A small image VAE, trained from scratch: 64-pixel images.
Rows from block 3 of the encoder of a small image VAE, named by matrix and row number. Each number is 200 + 40 x the weight over its row's rms, rounded and kept within 0 to 999. All counts start at 0.
Before each channel's rows are labels from the 100 images, of 14848, where the channel reaches its highest value: "patch colour" is the nearest of a few named colours to the mean colour under the peak. Only what is clearly more common there than usual is listed. The data: photos with spoken descriptions (Open Images, Localized Narratives). In brackets: how many of the 100.
# conv: pointwise conv (encoder.blocks.3.conv.weight, 64x64x1x1), inputs 0-63

patch colour: white (94)
conv.8,375,52,227,186,191,243,220,172,177,166,170,212,211,220,212,225,188,216,230,142,171,198,220,191,278,198,177,184,230,195,220,202,182,190,308,191,201,150,199,197,200,204,213,196,177,189,184,197,214,225,180,210,196,175,206,218,242,217,198,285,194,202,183,208

patch colour: black (96)
conv.33,169,246,220,225,217,160,203,180,255,156,230,144,138,159,196,222,181,302,138,307,225,175,194,218,179,169,224,231,210,155,235,212,227,202,290,156,251,236,197,196,200,174,213,239,213,202,174,220,165,254,212,248,229,198,174,219,128,297,214,261,199,210,237,210

patch colour: black (97)
conv.50,262,246,196,129,204,184,279,256,177,170,200,224,222,202,193,206,156,198,205,227,201,198,201,176,159,191,152,209,177,121,195,213,197,185,311,209,176,244,199,228,200,192,244,190,187,299,302,180,217,116,176,178,201,216,243,195,229,146,265,222,231,177,132,172

patch colour: white (98)
conv.29,207,218,230,228,173,306,198,225,164,191,203,224,244,210,242,268,218,223,253,173,182,196,213,183,222,184,222,168,250,214,197,69,189,257,143,316,163,157,198,187,196,225,232,165,232,251,213,154,197,154,167,198,202,191,146,185,169,184,142,212,186,129,233,186

patch colour: black (92)
conv.15,132,113,302,203,184,243,194,149,286,157,214,204,200,166,174,158,196,220,194,216,180,192,183,178,174,214,193,209,158,190,193,268,187,209,189,141,208,362,193,261,200,220,234,258,181,271,208,212,204,159,195,189,188,200,148,198,227,162,219,183,201,193,211,175

patch colour: black (91)
conv.61,210,233,283,157,200,192,189,248,196,190,237,188,147,192,296,220,254,263,209,202,222,192,193,237,232,194,181,204,171,190,199,177,233,155,198,188,189,273,198,217,200,173,246,162,233,303,196,194,278,146,226,194,186,202,176,204,164,79,307,193,200,223,202,225

patch colour: black (84)
conv.21,186,148,282,166,189,203,213,175,179,239,227,242,193,221,106,195,211,155,208,261,239,179,228,227,131,216,209,218,178,271,190,202,178,220,164,310,232,233,200,175,199,222,224,240,202,266,232,209,245,194,184,193,208,202,217,174,103,129,250,199,183,193,302,218

patch colour: white (90)
conv.6,188,217,177,240,210,232,181,211,182,176,157,160,246,253,184,241,203,252,127,211,215,242,142,206,151,202,157,192,264,186,207,99,189,176,211,93,212,306,202,238,202,203,205,177,203,199,286,191,170,216,174,197,161,192,215,160,294,208,125,208,201,177,173,192

patch colour: white (93)
conv.16,213,206,195,166,182,270,163,195,259,169,174,242,90,224,247,204,228,190,174,219,190,179,168,161,226,143,259,172,171,149,181,136,176,115,181,281,256,255,203,209,200,196,154,155,228,183,257,240,207,199,163,199,186,164,203,278,125,210,219,205,203,171,137,211

patch colour: black (99)
conv.7,188,241,255,145,174,193,227,177,318,219,242,172,236,159,185,151,230,231,290,177,230,201,222,221,195,213,220,183,232,249,194,287,182,246,188,258,162,127,204,314,199,210,241,221,190,268,189,163,257,187,204,219,235,196,183,164,191,240,188,195,177,181,245,206

patch colour: black (40)
conv.30,150,142,233,208,201,183,160,220,205,233,205,172,195,248,150,228,290,140,155,279,208,190,203,200,232,224,206,191,274,254,171,161,202,220,221,268,178,89,200,249,199,216,205,205,189,182,111,167,182,186,235,218,252,190,235,262,204,229,220,137,240,134,225,230

patch colour: white (45); pink (29)
conv.24,172,185,258,308,206,239,172,145,183,390,170,206,198,205,175,251,167,207,239,219,176,189,201,196,173,187,238,183,188,195,213,146,181,257,156,195,225,191,200,254,200,179,218,219,200,249,187,201,221,163,182,199,217,199,168,208,154,288,245,181,189,223,166,178

patch colour: white (62)
conv.31,207,277,251,111,206,201,195,186,171,208,180,180,122,283,182,224,238,224,214,196,123,215,161,197,71,149,213,178,217,215,240,114,208,264,220,212,188,232,199,202,200,246,176,231,198,220,143,245,198,204,167,178,183,189,237,258,181,192,118,194,192,205,160,194

patch colour: white (89)
conv.2,223,256,188,157,224,262,196,183,153,169,145,172,247,228,109,226,166,241,175,162,223,214,227,234,140,212,153,202,274,199,204,147,235,221,182,199,156,167,203,271,199,214,247,117,216,276,189,146,213,172,196,214,267,205,201,247,119,209,240,239,188,187,266,225

patch colour: white (100)
conv.37,166,191,146,192,224,253,245,269,212,184,168,221,230,241,199,205,271,149,201,185,253,202,211,243,156,289,146,213,158,236,201,191,231,274,283,215,164,149,199,243,200,219,205,210,238,216,234,197,215,290,226,220,219,210,118,173,114,146,239,205,216,249,184,202

patch colour: black (85)
conv.57,200,116,220,174,219,187,181,212,202,205,205,283,258,180,205,212,254,166,232,243,183,182,177,195,158,166,194,194,188,252,152,202,199,149,249,308,150,255,199,223,200,207,208,149,192,183,224,170,185,192,198,185,239,191,282,188,180,103,214,331,224,168,172,188

patch colour: white (65)
conv.10,232,333,149,255,188,247,185,209,196,214,147,274,193,266,195,221,213,121,208,181,187,180,187,185,226,108,179,168,208,240,170,173,175,270,169,236,172,236,202,238,199,210,189,188,169,161,216,199,206,281,184,164,211,181,256,187,286,186,182,157,197,261,183,182

patch colour: white (96)
conv.46,268,198,161,193,190,273,198,183,202,217,144,232,216,277,157,250,246,152,208,172,181,213,197,210,219,92,207,236,227,245,160,140,198,247,239,346,145,148,199,218,200,241,206,158,193,178,211,190,224,273,241,190,195,233,213,195,161,179,193,217,205,234,212,209

patch colour: white (69)
conv.20,172,178,225,223,230,212,203,250,159,257,214,162,208,196,221,215,244,213,286,198,213,213,242,250,249,172,170,222,174,199,222,241,226,170,202,256,131,217,169,232,202,287,196,112,219,205,201,210,195,265,252,206,218,232,283,170,165,179,171,283,224,287,267,243

patch colour: black (100)
conv.55,218,211,278,240,227,175,222,191,260,207,237,155,157,185,175,170,146,213,251,168,270,228,201,218,229,235,107,189,116,222,131,175,211,148,150,229,185,209,126,174,203,251,245,245,217,286,268,238,222,139,200,201,206,197,170,231,226,159,180,159,234,213,206,211