Weights of a small image VAE: encoder widths [64, 128, 256], decoder widths [48, 96, 192, 192].
Rows from block 9 of the encoder, named by matrix and row number. Each number is 128 + 24 x the weight over the matrix's rms, rounded and kept within 0 to 255. All counts start at 0. Numbers have three digits each.
# conv: pointwise conv (encoder.blocks.9.conv.weight, 256x256x1x1), inputs 0-127
conv.54:145149114123113161128136111141127126125137146131117118160131111108141061167167130104138128123126087173162089051126169135127121146169131117094193144139132134154135153111121134121093107162139174036138118162172109136102148122080147108085136122128133142130127061140123133150100111163112127157120108103130134087121110137114098158165127107175136098113128155122176152125118133153114121103109
conv.55:111119139127137114128123127144131129118118124111133129139121135136146143112120124105129112137122126116124121119133124125114128144116113102112115129115130127152130124147141144129136126127137123110117128120146122131134140134132114117130127121116104143145127119141127123114132124125138119117116124141142110110125114131128140120112111124144141126124108128139104132143134140142142129113143
conv.56:134174128219114175130127112126094150122178108142128116127158122130129075135153135139124093125121105093136186132115082119094148113124140146164147120127128119127118133136068135157120116128120130104126113150113112124072135141156116144154137130114124134127127117124140148128149135138098144172075085128118127094130145128133137101121118162150120133045140119129141140114132161105148115143129
conv.57:175097141112134197144132130129140121127126118141135093097133144165144142131190165109136154150105119156149117111146149123153144145102116065090114119106136131175118126150176129120130122143145135095152125191097160150147146144145203145124134127162179118172147162152166143149149135118117080151109104122115156127150129139144146103126178158131152104172139153116094092134136127134135115127129
conv.58:132142137115139145135147140140137136118109100084133145177128137103149115122083119149124135125165141077080255163117128123143119132066121108118084110107111122137103133129122120144113157139116168115132131122128116131170116164083136152136128142114170160180137095139130165155103121151167141166090157135113127142148125138120151137090107084185138149098156098125142122126136148080130120114129
conv.59:128098103106122156125111102120128122139145122122138179178122116144142103124148117128095139155117106136112148146120138122170114138126141142136154130114131115119134103115103116168124139137145181126127118141125126125128127144125148123159144124109110107158109131117109176161123156149160156169140143117137102077147117131126124094150156161121117107156134135127153147143155118178148138105136
conv.60:117119113121113112143115138121134115119119137124112112131133115115122119137104124133108101115134114136114121121125136121117130140122129123139108116134126117124119144126135142126117119141129124113124122139126137129113128110143130119137146121142122129139124109116126135130131148128136120125127134128127140115113126121134141128126133141119144106132127118122107123128132135142123115129127
conv.61:072178120087142139129125125130110137133156169146152103115116124125135192217099097151117125146151138162146167163134170124119136129117123133138126113127131141144112157073191126065095093123105105108148144168111099149141140143130168121111139142152159080118141139156112110116108127147098137074074138119149125165134123135147059155090107127150147155129186182118143140146127140096132131106106
conv.62:131130120132145126122125125119121134134099147129122110114131141139143126133104137110141132119145142118110123105122130140131117140121120115143130114116111135123118114128121117121122136113113132119131143124146122137131134139119121121152113126143111146136140115144123112120124146132120114139122124120130131110112125145125134132107132113127120136129108135136107124130141133131142121131135
conv.63:153144136103117197110142152148104145143120135197135138160130136122107124129154117147103146124076129000136143162119051143163113116114141170199187140148124117161154139086116147110131069124142142135139141144146209145183128156178155139148133122204095124075135180142128153124141072149077114146125122163127135119153135137140085193101164145105138108097149129141148160131122129121117130120129
conv.64:116130140136139119143120138126125120138123128133123139107125144117122138115125133121135098123128113110124110111115118121131134125121143139129142117125130135128125130117131116126111119132133120134143142124142146122134144142144126137139145142138127136144131111137118131137119109142132136103111136127140136105129129140117121119108130127119146115118140121117141132117121130137132127146141
conv.65:120085141116126124122129141120147120135126134136142138157135114107138100114155189110116136140143062103182127079134135144093119127145123114131116116135123132128146095097106134119140117141113140108122122133141155141102137114118197115125140118099118068137129158134129166146090074149105138160094194101132144140136123118138108135141038123084123103155112083149136128115122134138111124122111
conv.66:171121162131102107135131145093135134109128185117103094135143127179179127097116101156104143121158051194118132143129150116072146114153128110039099143127167123165147182173097180170113117151169098122095099146087147114156118105100084148187129110133127149151104123082127172194102094101142126116105171139114076125117170090107136111125101159115102116164159116157115117086150118139127153168135
conv.67:138130127130116102104116139117114115127126088094126074128153126106086085170081068145080143116141175109088156164130132100171106126086147094149092123120128141144189116173115125121165118117123131173144134145124119126161138172166091099117151144093170127123119094138119084124166160100093155160191174127136134154097119137127096235147124162024136150078143082107150180123111110116119130126129
conv.68:173147132114121086135122137114156120120109110128137061125156138153098145159161151126119098125138094209151093169134087132046152146118137079151173144112143134127113146034157130095090075137137097157109115103115198144145150072138102143142126131158147164120126100136140159122149173129151136105179170118128115088136138122114166073099158174059135163144120120123091120114129137118131128148127
conv.69:137185119142127113135119118111071117139088088162140124126088128110109140118119149176129184127123182166166160074119234122053123131145115055079115121147131141139096106098063110147145108133120116190117120115137222128154131109163116140113124122153118067167130165142123149111090205120161129120122171070113142061077143143126124126164114111169111190136133117117112165144137137119127120103135
conv.70:141121117107129145104112140134153127108168123150139075161124100099031138156101145072024133133195094090140119102134198136117119119095130114119160126119119124178076059125159131141132153119121101123126118161135140110044126160087113129121131141117114125129102143136136105113181149112073122137166116127143113156128125103131076169132154093137111087124100178122172135116118131098110127110124
conv.71:061114135134112096126108129130098116116137170120137145119137122099074133109154121137123126148115152175162105074128109151110134134111111099125164118123133136100157142171239123114098150131112102153121131153145130134123136117173170137109114125118147117111134115122132113132073196110133194086095152128107127105113136144118112151111144157082148120138118120131064151120142123127137139138139
conv.72:144122131127115128115141131114101144132101136129123139106126127120122120117127139114117118140127112112139135135110128127130137120100120129124139132109127143138128115145131126144129117122139119122147150145121117142119132115147140145118136135131133124125118106145121133123120125136128125107109133134126113120121148118131131136110107132135140120114140125117119123115120112124117136113117
conv.73:137185138160120109132141135098139127115143112145105145143143126140128142120120118145187131119165110134147129125135165126090117127139126161126137123116112125109153086139134136129159161119120104165100106092079147107116102108125146130108138146118124167132102139107147235218119133125122194100113142157126124087136135117102117079125082101142091115126087077121103190109121138141118135118123
conv.74:157187121095119072123146136140125143136093142101147067137182123130146078119104157069145079141117120193105129101138106121107136140088138089140151156118154118138106098171125147162115041132126126124120123106131148124149135156117094132116129111150133110141141157139140109122159154105183131162138141129124131179096128118131082148120142103169145123153156127116207103144120134063134140132127
conv.75:127238127147145109116118137112100125115080069130111133089136116127118095119089128125115139130173148135090101197134111131077134128118134177091154141126121142142112161000081123119095142121117115140144131129061147117054149121105144143124122137073138139176130107116122133146135147154129161167189091119113117203147127138126238119184133140177122171133131136137162101118142126166132129122133
conv.76:148138116121115124115106111128181128108195084068128098102127150101122118118125073181153091139141122233172094084129114145117117141063122121161123131109112123135161059122074115138116083131126121119127131137147140150079135099168133151136140144146122085147161165155119118138181144122177177152172184162139142107149128157129094118150067134162144117118108074135125148134130132125131128129106
conv.77:148150115149138157142138143129111141151129183074129149117112137138133133145160124131171131148084093173119116125128112118167126133118127130126136128147122135137121115168110140137145140129131154151119127117096103123128145128104114123140135137117120130078132136134120114089183128106188110158178167083137148103082145135136140182125093146116126165089120170147132156114167140125139146137126
conv.78:115119115110120124125144118126104128130104118144138122124132143127140134107112144136111121118115127121137131138126118121135111138112113137135110137134131138115112111119128142116111125123112137138124135123142140126125143143128117147144138117114119119121147122126145136139124127123127140131123130119115133112114146135125144119112135142120144115125142130128107107131118116123138130140113
conv.79:115136125122132132124134131144115137130118138117142137106103142116138136133130138120125117124140139128115140114126130121133114140124146113145138112108133122129117139135137135125111125119131135113143143148145119117118125125117139120137139110128140144131142118139125128128122136145139141101116123141119140113118147142143116107106133110128129117120141112146139122120121134121138128127117
conv.80:129155132139127117132130105129143114135118119149120129154125126141128095144143136131132109132123161138130133144117140106115118137158117145127129119116111125101127128146118125108123135122135138137126130137115148139095144115137140140111137123135134117162135148110145147150134127135134107136126149110115122135141129134118148130138157114129119127159130144131156156131142126158137116134142
conv.81:135160124138142189121142111141141115138147154130123149105145141120114136187198042129076163135105092116092091124118199145184137123118125100100101141117124130074195098100151115144144135148118140121130133097063175137115133160204159145104118123057118123148110172142149134083133118148126092157110062151141124195152113105123027120135068142126131137130182082125144123108124117141139132126146
conv.82:115118116135134134132134134142107140116125127138134118128114144130126113111136147118121104140121137127129121116111118127139138134122138131115130127113115134130113137115111115119139125117125115117140126148122141137108140121137131129117133121116124132146141133123132125132143124123133139127122106127116140120119139144140129123099112130131131121141122117127120122127144118139129142130131
conv.83:134095142168123102128115125123155141109162179143151172185105147106098124118141117100170134122114131181092255122125140145094137127120118044059144118117126117154135169073074102143149146140117091093117127187211183119090135087098134133121118122229110134109118202128130137083163021122119119199184148146130150186112114110129173079100098112148141097136116104122110110134112159126113118116137
conv.84:141116130126131115133136132137106135140099129139116129119125132130123117122126119139131121120122116130134112132111137122110130146115144136134115129112124133126125141123144129121127134113116130135117119132133130126111133125142141117130143132137135128149134118116131142122132136147115137104112114114133135115122139144116129132104113125147128119128122137143113131124116134121137145117140
conv.85:132113125139116110145119143125108125118112126124138122129103124133142112108107150111138127113141135108113134133117131112118125126118134115128126117135113143123116144141112138144131112144135130107139120121136142117128120135126128129130130122134130125141121110116114125124128133143122130130112112147135138114118133120143139114127125133138129102139139108143140100128136140136127142122146
conv.86:143096119102126122125119141134121135122135119121135199144146131121143106143104126130171117123062161080130122112106099105154138107103149080146089132109125114113122100144094127126106138112119098174120125081136093137134149166080046146113125130122104128144127109134131116133133133097068180080156108118129110121156137132112061143125097152098135135168085112141161165144118133101106110113127
conv.87:142117144115143131123118131137138140121123136143136126115132119128140148141106128137121109152127112136119119118125116122107118132120138127115133118119121123126145131119116134140139132127122134120140129125153140136137130124127136116117144123144120112128137125146130123119129132144145132113134120120115136137142139117133118118115117111140128116132134133144112103145120138129120123137119
conv.88:120180106120091070100100111120155129127086118137132087178123113100158122109137047101150119139150141169164143122120124117114118149155140169139134125115126137068102119140115123110121120132121109112136113127157218137059122206198146111135146134134134098124119135120131152126116076142172092133064098098143121175151122122098171140183159108058130188179109203098092204126122137122104118096108
conv.89:111106130114123157117122113129130126125156142140138028081156146115147111084090132149175107129106125099122099142128132116150124129096137171121132116106128131162212170096086132136146153121136181146125123118190079126129131195122053137126132128101155124125141106116145116146091084146099200145097090136142116117143134113121142124186171107124141092210170114125139156128143118136123103127112
conv.90:152114127118124171131126122114136132136146084114114159101145129130113149113084085119111192115106128164149114135121085124122138134105145119130166116133118122121195118169130122126112126135119129170118123130190111110095126179137143119173116134178136101089113083118150100111107122115090180186111142112116137173135122159140083232068065126090107150146094123127110123118126119062118125120138
conv.91:148180120117128172118128135119131141117111171156143110106193141129161131140106145125132138138120105146127108156115157125135140133100128160120088126114136119110143144105138117147125124122132136155129125119100108131126116114179097144069121130158152127132130126131135153126082128128151113067072172115139120098150124133109117155190107151172125110082156164131150139141127132100110113106135
conv.92:129135129133143109140133148119124135124105132115129127119108121147117120140116137114121123121121130121107126113142114122108121141129122131132115125114133131123112141125136142129135118112131132112139120128129117130135141129134122133135118142126129140144120105147125141147129120141115137108112108139141123133122139124120139112132110117131136101136135129128121124118121124140146135128120
conv.93:122197116115115084124120128110139133107116069139117187120127108147084171121145110125157138106095164109164155118116099111145118132095113111140094105116117125100092139149149131128137124125114146126118127102178150118127117117043066144132111119147092201126134122139138125163142160111155164161172177136115133104096116129106114100163137111143138154108103130136126106108147125094120140124104
conv.94:127145125103108115125117126120145119124139119148113119132153112121112122131140148126142116144122141118148143152111139129127109131131121136122147117121124125120153119142121111130145127136106123135135139116127147132122123144161129154124132139135105123128119124120141157138161153123111126131163145136125117156155135125122128137149153133105105137159146131121151149126128132144125135133142
conv.95:104096119129135151137129148135132146137138125127132151095126130140150165125084121149098129161107103142105108165101118105153125134155132099129189107122107114142126077107092112127179126111127069171141137127160153125191126140088052126135128124156143078139124144119119137091099101130182168154151109140127135088123149141154119162132114076187137091137145205129139110131128139117123118132105
conv.96:121100122109127140129129117137121138135088115195113122102124129153151093106133135163146140101123106195150149150128134122145130115153112104119131105136140127100151113118091138157115126118125088108129108155176113111105117111119124118157135121133145164139111133123108121159081150115170106159150134133117113142118126125129157084136118149142120176088111180125015098136145128133123123130132
conv.97:146141108083130103133119096125178125097094099124128027105108102109110135135101127074134127136106129144114148121153113146111166119106118135125130122123130127168119125172163151141149120142127130129124124075127075125102104097156152123137142120159155132173117172102144120117071113094158150122107182141130090151212121130110107156136156120146103152223117164120091008134140129159119119103132
conv.98:131106124113136095134135149142088114134098119137142123132116150131078146111101105134082114129132202080171118157134148132194119140107129065255158113126119134154082115099165136124162129146121105116119143129114132137099134120147105131152127132194138139109137126127139108098146133111102091173172116118123117128169129121118108146142120154205131119140135173144174163124123122133129126135121
conv.99:135133127111140094123119149138131140124145122140141126092098139122117130135124136127142123116130128134148134145125132134138126149121129126127128118135127117117132128115123126128142135130130116101124138113126116141132148134132118118166137117136119140117138126124123122135119109142125105131111117128118126113112124132123130133116106113139135120124118103114110102125139139141144129113138
conv.100:148137118114116092140137117129111140125128122119115117106125138119123130140124132110108096125143141116127145109141118115135135133104120126107121123111113122119135144133123113124109139129124133122139126138122128124112137111115131149131140131108105129124136111142134119131111103147121116125112128126142146110120142134141118125111115114126130124125139122119108126138138137116137122126133
conv.101:152118143125140122142122150134121116143132120130145109081099118135143145112130141125136102156129119112139138115111135116122109133123132119121115131140128130147126141108107119140121155141129115130149139132134114148121128137105122124149139126115118124141126121122125126131132116125137127120116111136115125137112134112142131138116111112121120112134113107130111146147145154121113139121120
conv.102:119129135075124136110130123134121119120119141116130148105183127124126117151094138122170148107123130116127082196127194101124113144120132085116122114122104133138111105160105134111102126111127089092136110135068102122079129142178164135154124134167134072119118166137136147124132129146181167111124128137129122118138148125119113148222090117149111139114181101121091171128136152112129124140113
conv.103:114154122136145180129130119132124129121081110110121140135131138142108121092159144056108114115092236147150128112119107155064123121088119152110140135140123128071156119143152121080149169119110175087110126109097094140141124175134101112104140127107101143129141088131117131157154110129143139121095170138128133061139122142121067139130114128075136137152128109138182168133137144137139136116134