config.toml
train_examples = 203450
horizontal_flip = true
bottleneck = "kl"
encoder_norm = "groupnorm"
encoder_channel_attention = "eca"
encoder_stem = "deep"
latent_channels = 32
init = "xavier_uniform"
momentum = 0.85
orthogonalizer = "newton_schulz_5"
adamw_weight_decay_other_params = 0.01
Rows from block 2 of the encoder, named by matrix and row number. Each number is 200 + 40 x the weight over its row's rms, rounded and kept within 0 to 999. All counts start at 0. After the name is the row's rms in percent of the matrix's.
# dw0: depthwise 5x5 conv (encoder.blocks.2.dw.0.weight, 64x1x5x5, trained with AdamW), a 5x5 kernel
dw0.0,112,209,177,207,134,132,195,223,201,184,158,223,243,294,258,182,172,156,237,226,187,225,125,184,236,200
dw0.1,062,157,164,218,124,184,228,160,192,157,177,166,225,202,165,199,231,170,273,138,180,139,147,188,133,189
dw0.2,052,191,203,172,190,230,218,274,195,259,174,134,248,227,271,195,195,262,293,206,227,203,170,174,203,172
dw0.3,148,182,215,238,221,251,229,183,151,141,179,231,190,162,152,134,234,165,151,133,134,214,202,156,184,153
dw0.4,051,210,163,239,181,226,186,234,211,141,205,164,248,297,241,165,207,186,271,236,233,197,223,144,234,149
dw0.5,090,179,151,178,183,168,159,169,142,119,157,218,117,117,183,190,199,188,159,169,209,200,243,233,224,201
dw0.6,061,232,144,212,194,195,142,259,198,159,197,190,287,243,278,212,170,216,282,188,202,185,188,234,156,198
dw0.7,093,202,180,209,213,187,228,225,151,177,209,179,224,248,275,207,198,198,339,239,157,202,227,217,163,227
dw0.8,088,199,200,183,209,179,208,221,296,149,207,209,155,320,201,218,214,206,292,185,204,179,206,187,206,179
dw0.9,160,181,163,170,196,191,179,197,159,255,222,155,163,262,276,247,167,245,257,266,200,174,248,232,207,162
dw0.10,066,215,238,244,204,239,173,146,207,163,151,201,285,115,235,244,158,178,217,177,185,238,161,173,156,226
dw0.11,079,163,173,148,217,238,154,218,162,173,178,132,225,174,125,158,186,125,218,215,169,197,127,157,190,222
dw0.12,069,186,164,201,211,209,186,239,282,279,217,205,214,161,258,218,188,225,203,303,171,192,163,191,150,158
dw0.13,068,194,208,187,202,194,174,169,213,211,199,203,249,362,214,225,169,195,267,173,197,187,199,164,220,184
dw0.14,066,212,205,271,242,172,162,221,201,240,147,184,199,176,299,202,240,274,198,207,256,181,147,220,160,191
dw0.15,073,190,186,191,227,190,225,202,170,293,238,141,232,245,281,254,223,156,252,173,214,204,211,145,234,172
dw0.16,057,190,216,188,239,181,155,203,232,125,290,222,191,317,168,209,225,209,205,213,255,173,193,189,202,226
dw0.17,061,206,220,168,205,199,188,180,236,180,194,164,208,291,272,168,173,260,291,247,236,199,163,190,156,170
dw0.18,280,243,240,236,235,242,233,232,234,270,226,241,247,241,259,245,235,251,238,237,234,230,237,226,231,228
dw0.19,077,189,166,219,194,145,142,129,156,207,170,174,214,142,181,201,187,182,163,172,143,132,124,159,173,173
dw0.20,072,175,218,191,189,196,230,180,248,185,210,196,304,303,227,190,207,272,235,157,180,206,166,178,248,210
dw0.21,133,171,193,208,217,220,251,206,243,227,225,224,226,276,234,232,235,203,307,263,235,240,244,233,226,209
dw0.22,074,208,217,242,245,221,228,258,277,204,269,212,255,263,249,268,218,172,233,221,249,217,203,225,219,214
dw0.23,082,199,218,233,198,216,235,197,165,257,202,183,305,251,274,239,246,176,162,175,199,190,246,236,257,188
dw0.24,059,210,148,252,173,174,214,216,218,236,223,208,256,124,161,240,222,234,258,295,202,178,206,243,228,164
dw0.25,137,238,239,191,251,217,248,220,181,235,266,229,227,193,252,216,224,256,227,260,260,217,247,219,259,254
dw0.26,086,175,200,194,167,155,146,180,188,176,182,204,206,197,132,135,155,212,155,193,200,138,172,121,184,114
dw0.27,068,207,159,189,205,202,149,229,363,216,232,227,163,231,203,243,210,172,204,184,223,190,207,202,203,192
dw0.28,076,207,195,181,188,223,185,197,153,148,225,206,213,137,130,304,179,203,152,131,261,219,178,169,212,200
dw0.29,118,213,239,245,217,231,283,240,196,207,220,271,208,196,196,210,267,256,244,248,228,245,236,229,264,204
dw0.30,074,194,192,187,171,209,206,153,186,273,207,189,138,159,312,172,230,110,196,211,188,186,218,158,191,221
dw0.31,077,204,144,227,237,168,204,187,179,135,231,137,162,194,208,169,139,168,137,194,162,136,155,155,152,172
dw0.32,040,198,202,209,189,189,215,188,257,165,214,243,93,324,155,228,208,197,240,176,216,199,196,198,222,198
dw0.33,076,224,245,168,229,142,219,141,182,205,146,142,223,134,151,195,133,179,174,182,212,215,143,146,197,245
dw0.34,061,197,210,209,191,185,276,212,190,175,206,204,154,313,129,150,278,159,218,191,200,185,244,201,194,203
dw0.35,095,187,213,207,175,207,202,159,226,225,182,201,175,329,278,182,249,194,224,210,198,286,228,196,180,198
dw0.36,084,212,220,179,207,171,161,198,242,236,167,194,251,308,280,194,264,185,185,183,187,215,273,223,224,207
dw0.37,069,187,202,220,200,213,207,258,146,146,179,219,181,117,303,228,200,182,235,274,167,199,187,205,155,214
dw0.38,069,188,216,202,178,197,193,200,179,152,197,186,230,250,334,210,220,180,258,260,227,188,205,132,185,166
dw0.39,069,191,222,190,214,193,213,193,137,223,208,180,199,323,230,178,210,242,318,217,220,200,211,208,169,205
dw0.40,053,176,186,217,216,152,197,192,292,201,207,208,217,318,261,175,213,211,256,271,193,202,180,207,190,184
dw0.41,082,143,156,222,181,198,155,209,205,164,147,138,215,134,200,191,163,223,149,167,138,230,137,184,133,194
dw0.42,066,172,130,144,237,164,150,210,158,196,199,244,202,260,202,142,135,166,233,185,235,182,143,154,226,174
dw0.43,072,193,209,193,224,200,193,175,100,123,212,187,232,298,128,152,230,167,201,236,181,201,223,203,207,192
dw0.44,074,198,165,194,219,169,203,212,183,263,227,193,250,252,339,223,166,185,261,172,204,215,185,182,212,181
dw0.45,065,209,191,204,192,191,197,185,237,197,182,198,258,374,190,223,215,167,228,211,182,178,195,200,176,195
dw0.46,066,194,187,187,180,193,181,247,212,198,216,225,298,131,221,164,209,250,118,162,177,200,222,275,243,215
dw0.47,067,191,191,223,234,165,233,172,163,165,213,168,224,323,173,198,215,201,261,232,243,193,211,255,253,156
dw0.48,067,184,184,166,201,195,194,274,253,305,189,215,215,131,182,231,216,240,156,273,184,192,181,248,186,203
dw0.49,192,231,225,229,261,233,237,230,226,264,261,220,225,215,231,258,214,231,254,270,250,222,206,234,234,247
dw0.50,080,187,221,156,171,207,184,179,129,189,175,184,197,143,231,155,192,240,161,172,227,195,228,317,258,232
dw0.51,065,202,183,185,149,225,196,207,239,222,166,210,198,312,307,225,224,172,242,219,205,145,226,215,212,176
dw0.52,077,199,144,208,199,180,213,206,122,235,169,151,172,183,148,163,145,175,170,216,124,176,133,163,155,163
dw0.53,094,197,209,180,221,202,230,178,185,172,232,184,190,346,216,193,196,213,312,197,179,198,192,183,193,194
dw0.54,066,192,182,218,192,209,228,214,165,197,207,181,143,226,158,191,213,244,329,240,216,155,223,282,208,174
dw0.55,089,151,127,212,211,215,190,116,254,159,186,142,143,169,200,183,192,207,244,254,229,204,134,194,158,195
dw0.56,087,182,242,187,230,179,207,138,204,139,133,187,158,152,141,190,145,180,190,226,141,217,211,135,154,157
dw0.57,251,231,239,224,233,225,225,234,236,254,226,228,223,251,258,252,247,232,226,251,243,256,241,255,237,232
dw0.58,061,212,214,178,259,170,246,135,175,174,210,160,254,276,181,211,191,241,239,273,200,202,182,253,269,198
dw0.59,104,198,169,177,151,145,166,205,172,242,185,197,195,278,275,223,210,194,278,220,145,183,279,224,203,187
dw0.60,088,192,171,186,212,201,174,199,277,196,202,136,177,332,180,205,158,170,268,209,235,205,196,180,209,177
dw0.61,248,256,248,253,226,238,243,230,251,228,223,240,229,244,229,233,245,248,233,254,224,238,241,230,251,236
dw0.62,069,208,192,168,207,204,200,213,241,190,196,174,221,329,257,170,178,246,289,243,232,178,194,215,207,169
dw0.63,059,178,224,255,180,232,263,159,278,249,192,236,146,230,241,272,191,240,174,222,170,190,232,210,226,252